From a checkpoint of a small audio captioner: soap at rate 0.0016.
Rows from block 5 of the text decoder, named by matrix and row number. Rows with one number belong to one neuron. Each number is 50 + 10 x the weight over its row's rms, rounded and kept within 0 to 99. All counts start at 0. After the name is the row's rms in percent of the matrix's.
# gate: MLP gate (decoder.blocks.5.mlp.gate.weight, 336x128), inputs 86-127
# fc1: MLP up (decoder.blocks.5.mlp.fc1.weight, 336x128), inputs 86-127
# fc2: MLP down (decoder.blocks.5.mlp.fc2.weight, 128x336, transposed), outputs 86-127
gate.133 096:45 35 41 34 64 52 53 41 40 57 36 60 65 49 48 53 46 51 45 54 37 45 50 46 31 55 51 48 38 61 50 41 42 56 48 60 54 55 57 53 49 61
gate.134 100:45 50 19 53 54 48 55 56 40 43 47 54 54 32 36 41 46 35 61 35 62 37 46 52 53 45 56 58 41 51 43 53 69 61 39 55 50 48 44 50 44 66
gate.135 105:45 37 52 28 45 47 32 40 29 68 62 46 59 49 39 46 51 36 33 48 41 35 40 50 43 30 54 45 62 33 65 60 56 35 43 54 49 32 59 44 38 70
gate.136 110:43 64 71 46 45 55 56 62 58 46 46 68 51 54 49 58 33 35 50 53 51 46 48 54 38 57 47 52 73 49 40 53 66 32 68 56 50 69 54 52 37 46
gate.137 128:46 42 42 52 42 63 49 60 57 58 47 52 36 61 64 34 58 60 61 34 46 46 43 62 50 49 65 56 51 63 34 57 43 44 18 47 54 34 47 59 45 48
gate.138 089:58 66 48 40 38 61 41 53 48 61 63 50 67 51 49 58 45 59 69 62 51 60 46 39 45 39 38 36 37 54 36 54 60 34 34 53 63 22 64 42 70 50
gate.139 096:57 66 47 53 66 76 40 46 36 27 49 65 51 49 46 45 43 49 49 46 57 46 44 47 51 43 60 52 38 51 47 33 50 63 44 51 40 40 56 63 61 60
gate.140 099:43 40 31 51 68 45 66 54 48 52 58 43 53 62 59 46 55 67 52 49 66 54 35 61 53 59 53 47 45 63 55 48 45 56 46 59 52 49 31 40 43 49
gate.141 099:64 43 66 56 33 77 56 57 28 49 40 55 57 53 40 49 35 59 58 35 46 61 54 59 49 55 37 48 53 59 42 49 54 58 53 38 46 38 51 51 21 53
gate.142 095:55 52 53 53 52 44 64 65 49 44 57 56 39 51 45 59 48 27 43 68 46 53 46 38 50 50 48 30 60 30 43 59 55 51 49 59 51 43 44 54 45 50
gate.143 098:37 59 54 49 60 44 59 44 25 63 54 39 35 62 43 47 45 55 41 56 46 37 47 54 53 43 27 53 47 38 60 48 41 57 56 62 35 43 47 39 49 37
gate.144 090:53 48 53 51 76 64 49 59 39 35 59 38 58 52 40 47 68 54 70 63 41 53 39 61 40 62 54 25 43 39 50 42 49 52 53 59 49 49 60 59 48 57
gate.145 095:68 30 66 34 49 41 39 57 51 39 40 52 69 48 58 53 38 56 59 41 40 47 37 56 48 40 62 56 67 52 54 53 46 47 40 57 56 51 47 60 44 61
gate.146 098:53 52 25 43 52 43 47 59 70 35 64 66 54 53 61 48 39 37 60 30 56 63 31 46 56 44 47 56 38 47 50 46 47 53 55 38 24 58 44 41 44 43
gate.147 084:55 34 66 31 62 52 53 50 42 56 55 60 49 35 58 46 47 41 48 36 47 49 56 61 31 48 48 63 52 48 48 31 55 56 53 31 44 48 48 52 51 39
gate.148 123:42 47 34 65 45 51 51 53 47 40 57 45 49 70 51 36 44 52 49 54 55 43 51 55 50 61 39 56 47 44 50 51 47 51 31 73 53 58 48 74 38 56
gate.149 106:70 40 44 48 69 45 70 38 52 58 45 51 44 56 45 52 40 62 27 42 41 43 43 50 46 59 55 51 49 45 45 44 46 39 51 52 47 39 45 80 52 42
gate.150 110:50 42 60 43 47 63 50 35 56 58 53 48 42 53 57 61 34 48 46 55 53 55 61 78 63 29 39 51 54 25 54 58 44 61 54 46 39 39 49 73 47 52
gate.151 083:61 53 59 62 43 50 46 29 70 59 66 54 49 49 50 52 50 59 51 54 58 59 51 47 56 58 46 44 45 65 55 53 55 46 43 41 45 50 37 49 38 44
gate.152 104:48 52 60 36 60 53 69 47 54 51 42 52 60 54 61 43 65 56 64 48 30 42 53 54 44 38 45 58 50 36 48 59 65 62 50 40 57 23 65 55 62 68
gate.153 093:40 66 48 61 44 60 62 51 52 46 56 61 26 57 48 47 52 57 46 53 38 45 41 54 56 31 44 56 33 43 42 47 51 60 48 42 50 62 34 46 50 45
gate.154 100:46 43 49 28 46 47 53 54 37 56 60 52 47 47 53 51 31 52 41 52 61 46 57 65 43 67 56 47 24 44 49 48 46 43 64 36 49 49 46 41 57 60
gate.155 094:22 58 43 44 58 61 49 54 45 54 62 54 56 53 42 41 57 50 61 62 39 31 63 61 58 53 43 61 47 70 56 62 62 42 56 68 63 39 42 38 40 47
gate.156 113:34 71 54 55 57 57 61 42 34 41 33 52 41 50 36 56 56 38 64 48 35 58 51 49 38 59 49 40 45 43 67 44 35 41 57 50 63 47 49 53 39 39
gate.157 094:39 42 56 47 54 45 46 42 31 59 37 46 50 45 41 48 48 34 44 51 57 30 54 66 52 47 54 57 51 50 54 46 31 54 49 68 52 34 52 44 41 38
gate.158 097:54 53 56 63 46 44 59 32 59 55 50 45 47 55 71 68 50 33 56 53 55 40 52 46 59 52 61 29 42 58 43 59 65 29 51 28 48 72 58 69 39 47
gate.159 098:50 47 48 52 37 49 52 56 36 56 47 58 45 56 60 60 67 57 59 48 40 43 41 59 32 62 43 52 54 51 64 28 39 61 54 38 52 43 53 48 54 52
gate.160 089:60 37 41 57 57 49 45 57 51 42 65 51 31 55 58 33 45 62 41 49 31 50 46 50 49 72 36 35 47 55 33 38 53 69 57 43 49 45 58 61 53 73
gate.161 088:51 47 40 45 55 40 51 38 56 54 70 55 51 38 45 64 37 58 62 28 42 40 55 57 42 65 45 47 52 59 48 62 29 53 49 56 48 44 35 38 30 51
gate.162 096:55 51 50 36 54 56 52 48 47 66 47 51 38 37 61 61 38 66 36 43 44 46 41 61 56 44 43 72 45 34 65 47 54 43 60 59 42 49 36 64 72 51
gate.163 085:54 44 47 41 42 51 53 65 44 38 77 67 61 37 54 61 38 52 43 62 42 39 56 34 61 49 66 46 66 52 59 42 63 39 40 54 62 66 45 57 31 57
gate.164 095:56 38 47 38 41 50 48 53 58 48 56 47 53 50 62 54 39 56 48 62 33 55 67 48 38 34 50 56 66 61 41 46 37 72 46 54 41 38 58 52 50 39
gate.165 093:63 55 52 55 60 47 56 34 49 61 56 33 40 42 43 40 46 39 39 60 42 70 31 42 57 48 37 39 41 45 49 49 56 43 62 45 46 34 40 46 47 68
gate.166 105:55 49 69 51 49 67 53 53 49 33 43 45 68 44 35 67 66 42 44 63 42 53 47 46 56 60 54 40 45 58 51 47 44 51 45 39 38 75 36 55 49 49
gate.167 090:41 41 40 60 48 51 41 35 48 38 53 34 50 49 22 65 49 59 47 43 45 50 51 70 55 62 50 63 62 51 58 36 39 54 51 42 45 53 47 58 43 32
gate.168 097:62 58 65 46 44 61 63 23 46 55 62 50 59 43 38 63 49 41 65 47 55 49 56 60 64 36 57 43 53 58 53 50 54 39 34 43 44 49 34 38 40 53
gate.169 100:38 45 52 67 60 56 40 57 47 58 55 53 69 41 39 44 44 53 26 47 33 43 56 48 47 32 52 39 33 59 49 61 48 65 67 48 46 46 49 60 53 36
gate.170 110:36 53 42 40 23 60 40 39 63 51 40 64 43 53 39 50 59 51 42 51 53 34 53 43 31 58 47 60 61 42 71 33 64 59 39 49 48 47 50 56 55 39
gate.171 107:26 47 49 38 45 58 48 43 56 58 57 46 42 44 43 50 51 50 68 64 50 47 71 45 43 30 59 39 59 66 41 51 49 57 51 60 48 48 58 47 42 58
gate.172 115:39 49 67 50 53 37 51 65 54 60 57 49 49 61 61 66 44 65 41 52 43 56 39 41 66 43 41 31 40 49 43 49 42 46 42 53 56 48 43 45 44 28
gate.173 092:38 42 37 45 58 61 50 37 51 35 59 50 39 36 52 55 49 58 38 47 26 44 66 45 56 54 60 32 36 65 52 62 44 42 49 51 38 57 49 65 56 41
gate.174 095:62 49 43 62 37 58 69 57 43 49 50 41 54 49 51 52 51 33 51 51 38 46 42 49 66 30 50 40 45 56 41 62 31 55 58 44 63 25 54 63 31 38
gate.175 127:61 61 45 52 66 58 46 47 34 75 65 45 39 60 53 53 65 45 54 54 46 63 44 60 45 61 47 49 33 40 57 40 37 44 55 64 56 59 49 50 50 44
gate.176 099:60 50 49 54 54 45 63 30 49 53 35 53 53 39 63 32 25 54 55 47 43 43 49 31 34 38 45 48 40 50 53 51 49 56 31 55 43 52 52 45 51 55
gate.177 094:51 42 63 50 57 55 69 61 54 46 48 56 63 37 50 70 37 61 46 39 37 53 43 58 55 72 57 48 34 42 60 52 60 74 43 56 38 38 58 47 50 45
gate.178 101:46 47 38 67 36 50 30 32 66 50 40 59 32 53 36 43 44 57 50 52 50 65 47 48 56 56 51 57 62 58 45 52 65 30 66 52 45 57 53 56 43 53
gate.179 093:56 51 70 45 52 66 54 39 63 42 58 45 69 38 49 51 52 40 45 46 51 40 56 45 40 48 45 64 26 55 45 58 37 49 51 55 49 42 55 41 47 47
gate.180 100:48 43 52 45 43 48 31 55 43 49 55 54 34 53 52 50 34 29 42 44 54 67 67 45 48 61 40 60 44 61 48 59 49 59 59 53 45 38 51 63 32 47
gate.181 113:41 53 58 52 30 56 57 49 39 55 65 48 63 40 46 50 56 42 66 53 40 48 68 54 50 67 42 37 52 46 31 47 59 51 52 37 41 47 47 44 56 50
gate.182 099:50 39 61 38 47 58 47 58 40 54 44 51 30 51 45 60 63 72 56 49 45 52 54 49 54 79 51 47 51 73 40 51 57 54 72 52 30 38 56 48 34 59
gate.183 111:55 37 38 37 51 49 50 63 43 37 40 54 60 37 45 56 60 62 45 55 71 45 50 58 34 45 45 36 56 48 30 50 40 41 34 33 51 50 49 51 59 53
fc1.133 105:52 45 46 38 41 49 47 45 54 49 44 44 44 60 38 55 52 52 42 68 49 69 75 74 73 57 59 49 52 56 58 51 53 44 59 48 45 40 42 73 51 48
fc1.134 102:42 57 40 60 73 49 58 59 51 59 67 58 48 53 39 55 62 35 42 60 56 53 40 31 47 41 43 56 52 61 65 57 58 48 46 57 50 33 56 58 59 44
fc1.135 091:61 42 60 53 63 55 51 34 44 45 53 49 34 26 49 49 60 56 66 29 45 41 38 37 33 32 29 50 58 38 52 32 56 36 55 40 42 34 46 47 25 55
fc1.136 106:43 66 55 56 44 45 60 49 53 54 48 58 46 44 49 44 57 69 67 46 40 50 50 49 52 53 52 34 54 54 59 51 49 72 77 45 45 57 33 57 59 53
fc1.137 124:69 57 47 56 46 43 48 73 50 46 49 49 64 55 58 54 40 46 45 58 61 55 63 52 54 51 45 68 46 37 43 46 53 65 81 65 50 46 65 43 55 53
fc1.138 098:58 36 45 39 64 46 33 46 56 58 42 53 64 63 56 36 54 39 72 57 38 51 37 42 53 53 59 49 50 60 70 56 46 46 34 44 42 51 51 61 54 53
fc1.139 098:42 60 41 44 40 42 38 64 31 43 52 65 50 62 34 49 33 42 31 56 41 38 46 55 57 51 66 37 45 37 30 52 50 48 36 54 45 75 50 66 48 59
fc1.140 106:55 47 52 60 51 53 46 54 63 50 71 35 44 35 39 47 57 52 42 39 41 47 37 64 46 71 59 49 54 64 54 46 61 47 38 49 37 41 50 45 51 41
fc1.141 117:54 66 68 57 54 52 41 45 53 68 49 51 68 52 63 49 49 53 42 29 42 50 47 43 54 40 47 39 56 55 55 52 57 79 49 64 49 50 60 41 47 64
fc1.142 098:57 32 57 51 48 54 49 52 48 43 50 57 48 50 56 37 45 60 45 52 70 47 46 53 58 28 50 40 60 52 82 62 44 61 44 44 59 62 50 46 43 43
fc1.143 101:31 44 60 53 45 41 40 48 48 59 63 69 47 49 54 45 58 42 52 57 66 46 62 44 43 41 56 55 53 47 57 47 43 43 44 55 54 36 53 53 63 54
fc1.144 091:64 53 53 51 63 45 34 54 42 54 56 58 60 40 46 50 48 39 37 56 54 60 67 50 59 41 32 33 51 63 46 64 42 56 49 59 58 39 26 48 48 30
fc1.145 102:58 40 62 51 52 39 51 39 49 56 58 46 59 67 53 48 58 59 45 47 58 61 65 42 62 51 51 46 42 33 80 54 73 55 41 57 42 38 52 48 65 45
fc1.146 086:27 79 58 25 50 59 49 46 50 52 58 46 57 51 57 44 46 49 60 64 45 73 60 44 59 56 29 51 51 39 58 44 57 49 40 44 51 44 53 57 52 70
fc1.147 083:50 68 36 44 49 68 63 57 68 41 65 41 42 55 65 51 64 50 36 60 79 29 52 35 53 51 49 52 61 49 53 54 41 57 42 48 51 33 30 48 39 50
fc1.148 126:41 40 41 55 54 51 55 50 46 47 51 43 34 47 41 52 39 32 44 52 57 36 50 51 50 32 36 34 49 48 51 44 56 40 44 51 44 39 57 54 29 34
fc1.149 105:71 66 57 42 63 45 68 50 64 47 46 48 61 51 51 41 50 51 55 27 45 51 39 47 56 43 65 58 46 47 42 47 49 35 49 33 58 52 52 64 40 59
fc1.150 109:40 53 51 27 41 55 71 52 45 75 68 37 45 40 25 60 40 45 51 54 56 42 47 35 54 48 68 58 43 52 52 43 56 44 52 47 41 40 43 69 36 53
fc1.151 091:54 42 39 45 63 64 41 36 50 58 46 54 54 45 52 56 41 72 33 45 54 41 22 46 74 45 50 21 49 39 43 60 53 54 44 43 43 64 40 52 54 41
fc1.152 100:37 40 53 54 51 43 53 50 37 34 28 35 67 48 48 53 39 54 58 48 41 35 51 44 51 54 63 48 55 51 53 58 53 71 68 54 71 41 59 65 28 51
fc1.153 089:37 55 48 49 32 55 64 53 55 66 44 44 66 66 36 41 52 48 59 45 64 58 60 56 64 45 43 49 59 72 47 36 58 42 52 57 50 52 48 66 66 51
fc1.154 102:42 48 55 54 49 36 53 54 46 43 73 62 53 43 46 53 55 54 57 53 72 49 23 51 42 49 65 45 30 46 38 52 53 47 53 46 52 43 68 55 40 43
fc1.155 097:43 55 43 60 44 60 59 53 41 54 53 50 43 32 42 55 65 48 58 44 56 59 39 57 58 50 39 62 53 37 54 47 40 48 59 53 42 46 33 60 41 44
fc1.156 105:52 46 56 37 38 36 51 31 21 44 58 56 61 45 43 41 55 58 51 57 53 41 43 52 43 41 32 44 60 52 58 54 55 42 49 57 58 45 51 59 56 28
fc1.157 088:27 45 42 54 55 49 57 59 46 59 48 45 47 22 30 35 52 61 28 52 57 45 44 58 62 37 59 41 39 53 42 56 73 40 47 51 55 54 42 51 53 42
fc1.158 100:35 40 44 69 50 54 56 46 64 48 55 69 38 35 47 41 59 60 69 36 42 48 47 49 52 54 69 69 59 36 50 53 46 67 60 48 54 42 39 48 48 60
fc1.159 094:32 30 37 45 40 31 54 51 51 33 66 42 61 64 42 48 45 51 39 30 62 59 46 56 46 66 30 52 45 40 41 47 45 61 52 48 57 23 36 42 28 46
fc1.160 096:50 54 56 57 43 58 59 48 48 56 53 57 59 59 45 36 46 36 30 42 57 53 38 54 67 50 50 37 36 45 49 53 32 40 65 42 25 41 54 43 45 42
fc1.161 087:51 43 54 56 27 48 47 53 46 42 64 60 40 64 52 56 54 51 16 46 59 60 45 48 41 32 58 55 50 53 39 60 61 38 66 56 45 65 29 49 49 47
fc1.162 092:52 43 36 54 70 66 59 31 49 51 60 55 42 42 60 73 45 53 35 48 62 66 63 52 80 33 50 44 40 46 58 49 44 51 57 61 54 46 50 59 60 44
fc1.163 087:60 43 58 53 39 53 56 56 66 57 59 56 38 38 37 69 51 51 61 43 53 66 71 34 53 49 45 55 58 46 62 49 46 57 49 57 38 53 27 46 54 52
fc1.164 092:47 66 47 46 50 46 51 39 59 44 58 56 47 50 54 42 60 51 59 60 46 60 49 57 32 46 56 36 36 45 36 68 44 39 33 51 56 56 50 30 65 58
fc1.165 081:64 57 50 59 41 48 36 46 35 59 52 32 39 46 55 52 37 31 56 49 58 60 40 40 42 41 67 56 36 50 32 52 57 53 41 50 49 37 62 38 69 54
fc1.166 100:53 45 52 51 33 59 43 62 38 50 66 57 21 44 70 55 54 59 60 46 47 53 52 39 48 41 60 57 54 50 51 52 57 61 56 42 45 45 61 53 53 25
fc1.167 096:57 39 50 46 52 44 51 63 60 43 58 30 49 32 34 60 41 49 31 67 58 55 50 53 23 65 52 35 51 44 57 56 32 45 58 40 47 57 62 51 50 42
fc1.168 097:42 52 43 67 72 60 47 30 56 52 54 70 47 31 64 45 43 54 58 57 44 32 52 42 44 57 59 47 48 33 46 42 23 44 53 39 69 54 41 44 58 42
fc1.169 100:35 58 65 43 56 56 64 57 31 55 33 38 47 63 71 66 54 40 35 37 32 39 44 32 53 57 64 50 50 67 49 44 69 46 54 45 59 48 54 51 51 30
fc1.170 110:52 53 52 59 54 33 40 52 51 45 49 56 45 50 39 54 74 47 72 47 45 50 44 57 49 55 46 59 49 43 44 53 55 28 47 64 68 72 55 55 40 35
fc1.171 109:68 52 63 76 37 43 53 50 60 66 62 50 41 58 63 50 63 67 40 41 49 26 29 56 47 64 32 46 54 48 40 60 46 44 58 55 57 62 28 47 49 37
fc1.172 106:68 41 50 54 54 51 53 56 42 48 51 40 52 43 46 48 62 53 47 40 73 60 60 44 38 51 43 46 74 50 51 55 56 32 66 52 65 31 46 48 57 47
fc1.173 089:48 65 47 52 59 54 53 71 53 42 63 40 43 26 42 53 43 58 69 53 52 55 45 43 55 55 53 44 54 38 43 32 44 59 39 61 44 59 53 41 50 43
fc1.174 099:44 57 56 39 55 47 44 43 51 58 69 50 43 55 53 47 68 56 45 29 34 48 60 33 58 54 44 43 34 42 59 56 45 50 64 52 60 66 59 49 49 45
fc1.175 125:52 38 52 63 63 53 59 55 50 47 54 58 37 55 65 68 50 28 64 28 46 65 50 64 54 55 53 36 58 51 67 53 33 53 64 31 39 57 39 52 44 58
fc1.176 103:48 53 50 52 59 69 48 41 72 49 51 59 40 48 73 72 35 51 55 50 52 53 42 70 44 56 55 52 58 66 52 59 49 41 37 62 57 48 53 67 42 39
fc1.177 095:51 42 40 56 69 47 65 28 48 58 55 62 61 47 42 44 47 51 53 35 41 56 53 61 51 47 34 51 50 51 58 59 47 68 33 34 47 36 60 54 60 39
fc1.178 092:31 43 45 40 44 49 52 63 49 61 53 55 45 41 55 65 48 52 54 32 59 59 64 60 50 57 56 51 48 54 51 40 25 45 39 30 61 54 52 55 58 52
fc1.179 094:56 53 48 37 36 53 49 30 56 42 42 49 54 44 55 58 47 57 70 49 34 45 55 47 39 53 44 60 54 41 44 73 53 50 58 46 41 40 48 62 60 59
fc1.180 099:60 47 54 46 52 52 44 50 49 45 41 59 48 47 64 48 49 37 55 38 38 49 43 36 41 42 30 57 62 45 51 25 46 53 47 50 54 42 47 41 58 50
fc1.181 109:43 47 47 46 37 59 58 43 54 46 48 40 62 38 43 40 55 68 53 43 50 32 54 45 47 61 62 50 49 51 57 47 67 43 64 55 52 46 53 62 61 38
fc1.182 094:49 46 50 72 57 54 48 46 49 65 59 64 49 55 48 61 67 52 50 62 48 50 50 43 45 44 50 68 31 51 38 40 63 59 64 53 57 63 48 46 51 23
fc1.183 108:61 63 61 66 51 40 51 45 39 47 40 44 61 44 39 50 60 31 65 55 61 57 51 51 36 61 70 32 57 53 56 64 47 29 30 33 64 58 58 69 61 58
fc2.133 101:41 61 37 46 42 40 48 30 61 51 60 44 48 38 54 46 57 42 39 69 45 39 48 51 39 42 57 66 53 70 66 50 39 59 64 50 59 53 48 42 51 50
fc2.134 104:51 54 54 41 48 64 45 35 52 39 28 39 65 52 29 68 54 41 40 66 37 56 57 65 53 44 56 34 55 49 50 52 34 41 39 61 75 46 29 55 53 43
fc2.135 092:44 48 54 48 51 48 45 58 37 61 50 37 52 33 65 38 43 41 37 60 64 58 42 50 45 34 59 22 46 73 56 29 56 52 52 55 50 49 67 73 46 43
fc2.136 112:62 49 36 54 69 42 40 41 42 63 54 53 51 58 47 45 64 36 52 50 48 62 48 52 51 39 55 61 47 46 52 48 63 34 60 52 55 52 67 49 54 45
fc2.137 133:46 48 37 61 53 51 57 44 62 48 47 42 71 36 28 43 61 50 55 40 50 44 52 41 73 39 41 55 55 32 56 39 51 69 51 46 32 57 62 73 65 53
fc2.138 087:51 47 47 49 50 39 60 39 44 58 24 40 47 44 67 45 46 54 42 42 45 49 54 57 58 50 45 61 47 52 57 38 48 47 41 52 46 46 44 50 59 39
fc2.139 095:52 62 33 55 38 48 44 43 47 48 55 42 50 56 50 61 55 46 53 63 48 62 58 62 57 52 37 39 58 56 58 62 47 64 36 51 46 56 57 56 53 44
fc2.140 113:61 39 53 42 59 59 45 48 38 63 49 62 52 74 54 52 53 58 42 41 37 24 51 48 56 45 48 74 44 57 32 53 53 51 56 68 54 52 35 46 38 47
fc2.141 099:59 52 55 52 33 50 68 62 65 54 40 48 51 25 52 49 55 45 60 59 56 40 46 58 46 44 41 48 56 50 58 44 56 48 77 40 34 45 46 50 55 51
fc2.142 090:54 38 54 47 64 48 47 32 60 55 47 46 48 52 51 40 58 32 62 51 49 34 58 39 53 47 27 28 69 46 54 53 44 46 55 52 48 41 59 52 46 48
fc2.143 096:71 43 64 41 41 51 60 39 44 69 37 55 48 46 53 50 42 29 52 45 42 54 60 63 51 65 51 59 42 58 44 33 50 38 41 52 41 48 55 43 45 30
fc2.144 096:45 64 53 58 51 69 54 57 41 50 55 39 60 52 41 39 54 55 60 44 52 65 49 40 53 48 33 42 34 46 51 51 44 46 43 25 64 67 40 45 48 72
fc2.145 101:54 38 47 29 62 48 46 45 71 39 59 57 48 48 33 46 56 43 49 53 58 33 39 68 35 35 53 40 57 48 43 46 33 52 47 43 48 47 57 49 55 53
fc2.146 097:49 56 57 70 54 35 64 51 61 62 48 42 68 56 63 57 54 54 52 37 34 48 45 56 46 37 57 47 70 77 52 35 44 49 69 44 56 62 38 54 51 35
fc2.147 087:51 41 57 56 48 54 50 54 41 56 58 43 31 54 43 42 25 58 47 55 55 37 41 46 62 32 46 45 47 44 66 61 72 50 48 46 56 53 39 29 54 45
fc2.148 115:53 40 38 66 44 59 41 52 38 52 63 53 29 55 84 56 37 47 33 43 58 46 35 45 48 50 58 56 66 57 62 39 51 61 48 47 57 55 57 53 53 50
fc2.149 139:48 44 68 64 59 37 44 49 56 50 47 29 40 50 41 52 59 36 39 61 41 50 59 41 52 69 39 43 40 50 45 56 50 54 49 50 45 56 38 41 43 43
fc2.150 109:38 45 29 46 50 37 51 33 49 55 58 72 47 65 56 48 57 46 53 51 53 50 57 42 64 46 47 44 35 59 46 58 27 56 30 44 57 36 36 49 60 61
fc2.151 093:52 24 65 43 39 44 55 45 50 47 58 73 44 57 46 51 25 43 63 50 46 61 53 48 57 48 53 57 49 62 53 49 58 55 54 51 46 43 56 41 49 63
fc2.152 084:42 35 49 63 57 48 63 40 60 47 64 47 33 56 39 59 33 46 49 53 40 50 46 62 32 49 64 47 65 56 33 44 52 50 56 50 47 52 53 68 44 60
fc2.153 091:53 58 66 64 37 41 61 58 54 47 31 43 52 43 68 60 36 48 50 54 44 55 52 44 51 57 48 27 62 46 25 41 69 43 49 62 30 44 57 50 30 53
fc2.154 097:65 37 51 41 36 63 61 38 39 39 59 48 54 46 58 53 31 71 53 50 48 50 62 45 52 58 61 49 64 39 50 40 38 67 45 43 50 50 58 50 57 50
fc2.155 100:36 50 42 33 37 33 39 65 54 67 52 36 52 61 44 49 42 60 56 56 44 56 51 56 31 49 56 50 32 51 55 66 62 28 55 62 51 64 41 54 57 57
fc2.156 102:50 68 43 61 43 38 45 49 50 43 51 43 64 53 55 54 47 70 42 32 50 53 43 55 51 52 60 46 55 51 66 43 49 43 69 48 51 56 64 71 48 54
fc2.157 089:55 53 64 53 73 57 66 43 68 37 46 62 45 32 61 41 54 52 57 52 64 52 40 50 49 57 52 40 47 42 49 52 52 62 29 49 28 53 51 53 67 49
fc2.158 098:53 50 55 47 37 52 69 52 58 52 51 69 55 76 48 54 52 61 39 51 57 31 46 35 72 45 38 28 43 33 52 48 36 53 45 53 49 56 53 55 44 48
fc2.159 091:61 57 28 40 55 59 53 60 55 64 48 53 46 38 47 57 48 44 70 56 58 41 58 38 32 41 59 65 60 42 54 43 62 64 47 50 59 33 79 61 61 63
fc2.160 093:51 52 37 60 71 52 46 43 45 59 48 54 68 51 55 57 62 44 59 26 48 71 54 49 42 54 70 40 56 35 53 37 47 38 61 45 64 71 65 61 57 50
fc2.161 081:65 44 43 36 48 46 59 52 56 60 36 33 44 46 34 42 41 35 44 61 60 62 39 21 46 43 72 61 42 62 52 43 51 63 50 54 61 34 46 40 53 43
fc2.162 090:39 36 57 53 29 23 51 52 25 53 46 26 46 49 49 49 53 47 50 59 41 55 38 55 37 53 42 59 58 52 46 52 56 70 32 50 47 47 28 53 60 45
fc2.163 090:51 54 53 44 43 30 52 52 41 48 54 52 38 50 56 61 56 61 47 67 36 57 61 49 70 64 49 69 42 49 36 51 53 49 41 36 62 57 46 54 46 47
fc2.164 100:44 36 43 46 57 69 70 46 48 56 48 64 45 45 34 59 55 51 45 36 62 46 51 67 35 43 50 49 44 68 50 33 70 47 51 50 48 41 60 56 44 48
fc2.165 089:39 41 71 39 38 50 56 70 57 52 37 46 45 38 48 52 63 58 55 73 41 39 41 41 49 42 62 55 37 44 54 37 40 40 50 57 52 56 49 56 50 58
fc2.166 104:64 35 36 27 55 45 41 50 48 38 35 69 59 46 41 39 48 61 47 45 49 54 63 69 64 47 36 56 39 54 38 67 52 60 62 39 38 56 35 56 47 46
fc2.167 101:53 39 42 41 51 43 55 41 65 36 36 43 49 57 48 46 54 59 53 40 50 39 46 56 55 37 76 49 51 54 41 52 49 52 29 48 60 58 41 46 37 30
fc2.168 094:62 50 39 53 35 55 51 44 50 51 57 54 38 56 45 53 46 38 52 55 60 55 50 51 57 72 50 55 55 55 61 36 47 49 38 53 32 36 63 45 64 58
fc2.169 092:57 51 52 32 56 47 44 52 67 45 58 54 47 42 44 60 34 67 55 44 57 41 44 64 53 54 42 49 66 27 42 48 58 45 65 44 51 37 37 50 30 50
fc2.170 104:39 66 52 60 47 51 56 54 42 50 47 59 52 67 44 46 62 57 35 77 35 39 45 54 62 66 55 55 57 52 61 55 44 45 68 61 59 41 48 62 46 50
fc2.171 117:43 58 54 41 60 69 59 34 31 48 55 53 70 35 31 50 39 45 42 50 19 55 63 54 50 54 41 61 60 49 56 78 65 53 44 54 40 36 49 47 35 65
fc2.172 108:60 49 53 58 86 40 50 55 43 52 54 46 53 57 50 43 63 49 49 51 52 47 62 55 42 64 32 35 49 57 56 58 56 58 40 28 57 58 45 66 52 50
fc2.173 096:33 50 57 54 56 36 35 62 40 56 41 48 58 53 36 35 44 36 25 40 43 43 51 37 41 43 56 46 34 52 67 54 49 55 57 53 59 43 58 59 34 48
fc2.174 102:61 47 50 52 49 56 57 37 55 60 57 62 63 52 68 40 49 59 54 58 41 54 61 44 36 53 48 34 52 65 57 64 45 47 53 43 48 52 53 51 65 42
fc2.175 118:50 52 34 47 52 52 65 51 48 43 46 45 50 35 33 50 49 53 39 53 34 37 53 51 46 52 43 45 55 65 41 41 58 45 61 53 67 44 47 34 37 41
fc2.176 108:48 68 51 61 53 51 57 63 44 51 56 59 64 47 51 47 40 62 38 51 27 30 38 67 54 51 66 54 46 64 46 62 81 53 38 64 61 49 33 47 33 35
fc2.177 092:34 61 44 47 58 51 48 37 43 63 72 38 66 42 38 39 39 53 46 42 58 19 70 64 50 41 45 29 56 54 50 35 40 60 54 60 59 60 52 42 41 46
fc2.178 088:27 30 66 34 58 56 38 66 49 42 31 44 65 57 54 50 32 47 65 60 39 51 51 45 44 42 55 54 37 55 45 51 72 49 56 64 55 47 55 35 55 55
fc2.179 101:61 47 56 44 49 52 28 45 32 55 58 52 29 28 39 71 58 35 48 55 52 54 49 40 64 56 52 22 43 54 56 57 52 53 50 53 54 51 33 54 45 40
fc2.180 092:41 59 41 58 58 45 30 57 42 38 50 58 54 61 57 48 41 55 63 47 49 47 40 65 33 45 25 25 53 40 52 41 62 32 62 43 60 38 53 72 57 55
fc2.181 108:60 59 54 54 39 52 53 48 36 54 53 56 59 40 54 55 41 44 43 67 59 39 40 35 33 56 40 44 56 27 55 53 64 54 25 51 61 61 47 47 40 38
fc2.182 105:65 62 49 45 39 58 65 55 45 59 58 38 61 54 53 28 53 47 65 50 58 53 40 60 66 32 58 37 51 50 54 59 39 54 63 36 46 52 48 61 54 52
fc2.183 108:53 51 61 44 60 44 47 62 58 44 43 46 63 36 64 48 60 48 49 34 39 62 57 44 45 45 70 47 59 36 50 47 68 56 51 70 51 45 52 44 46 37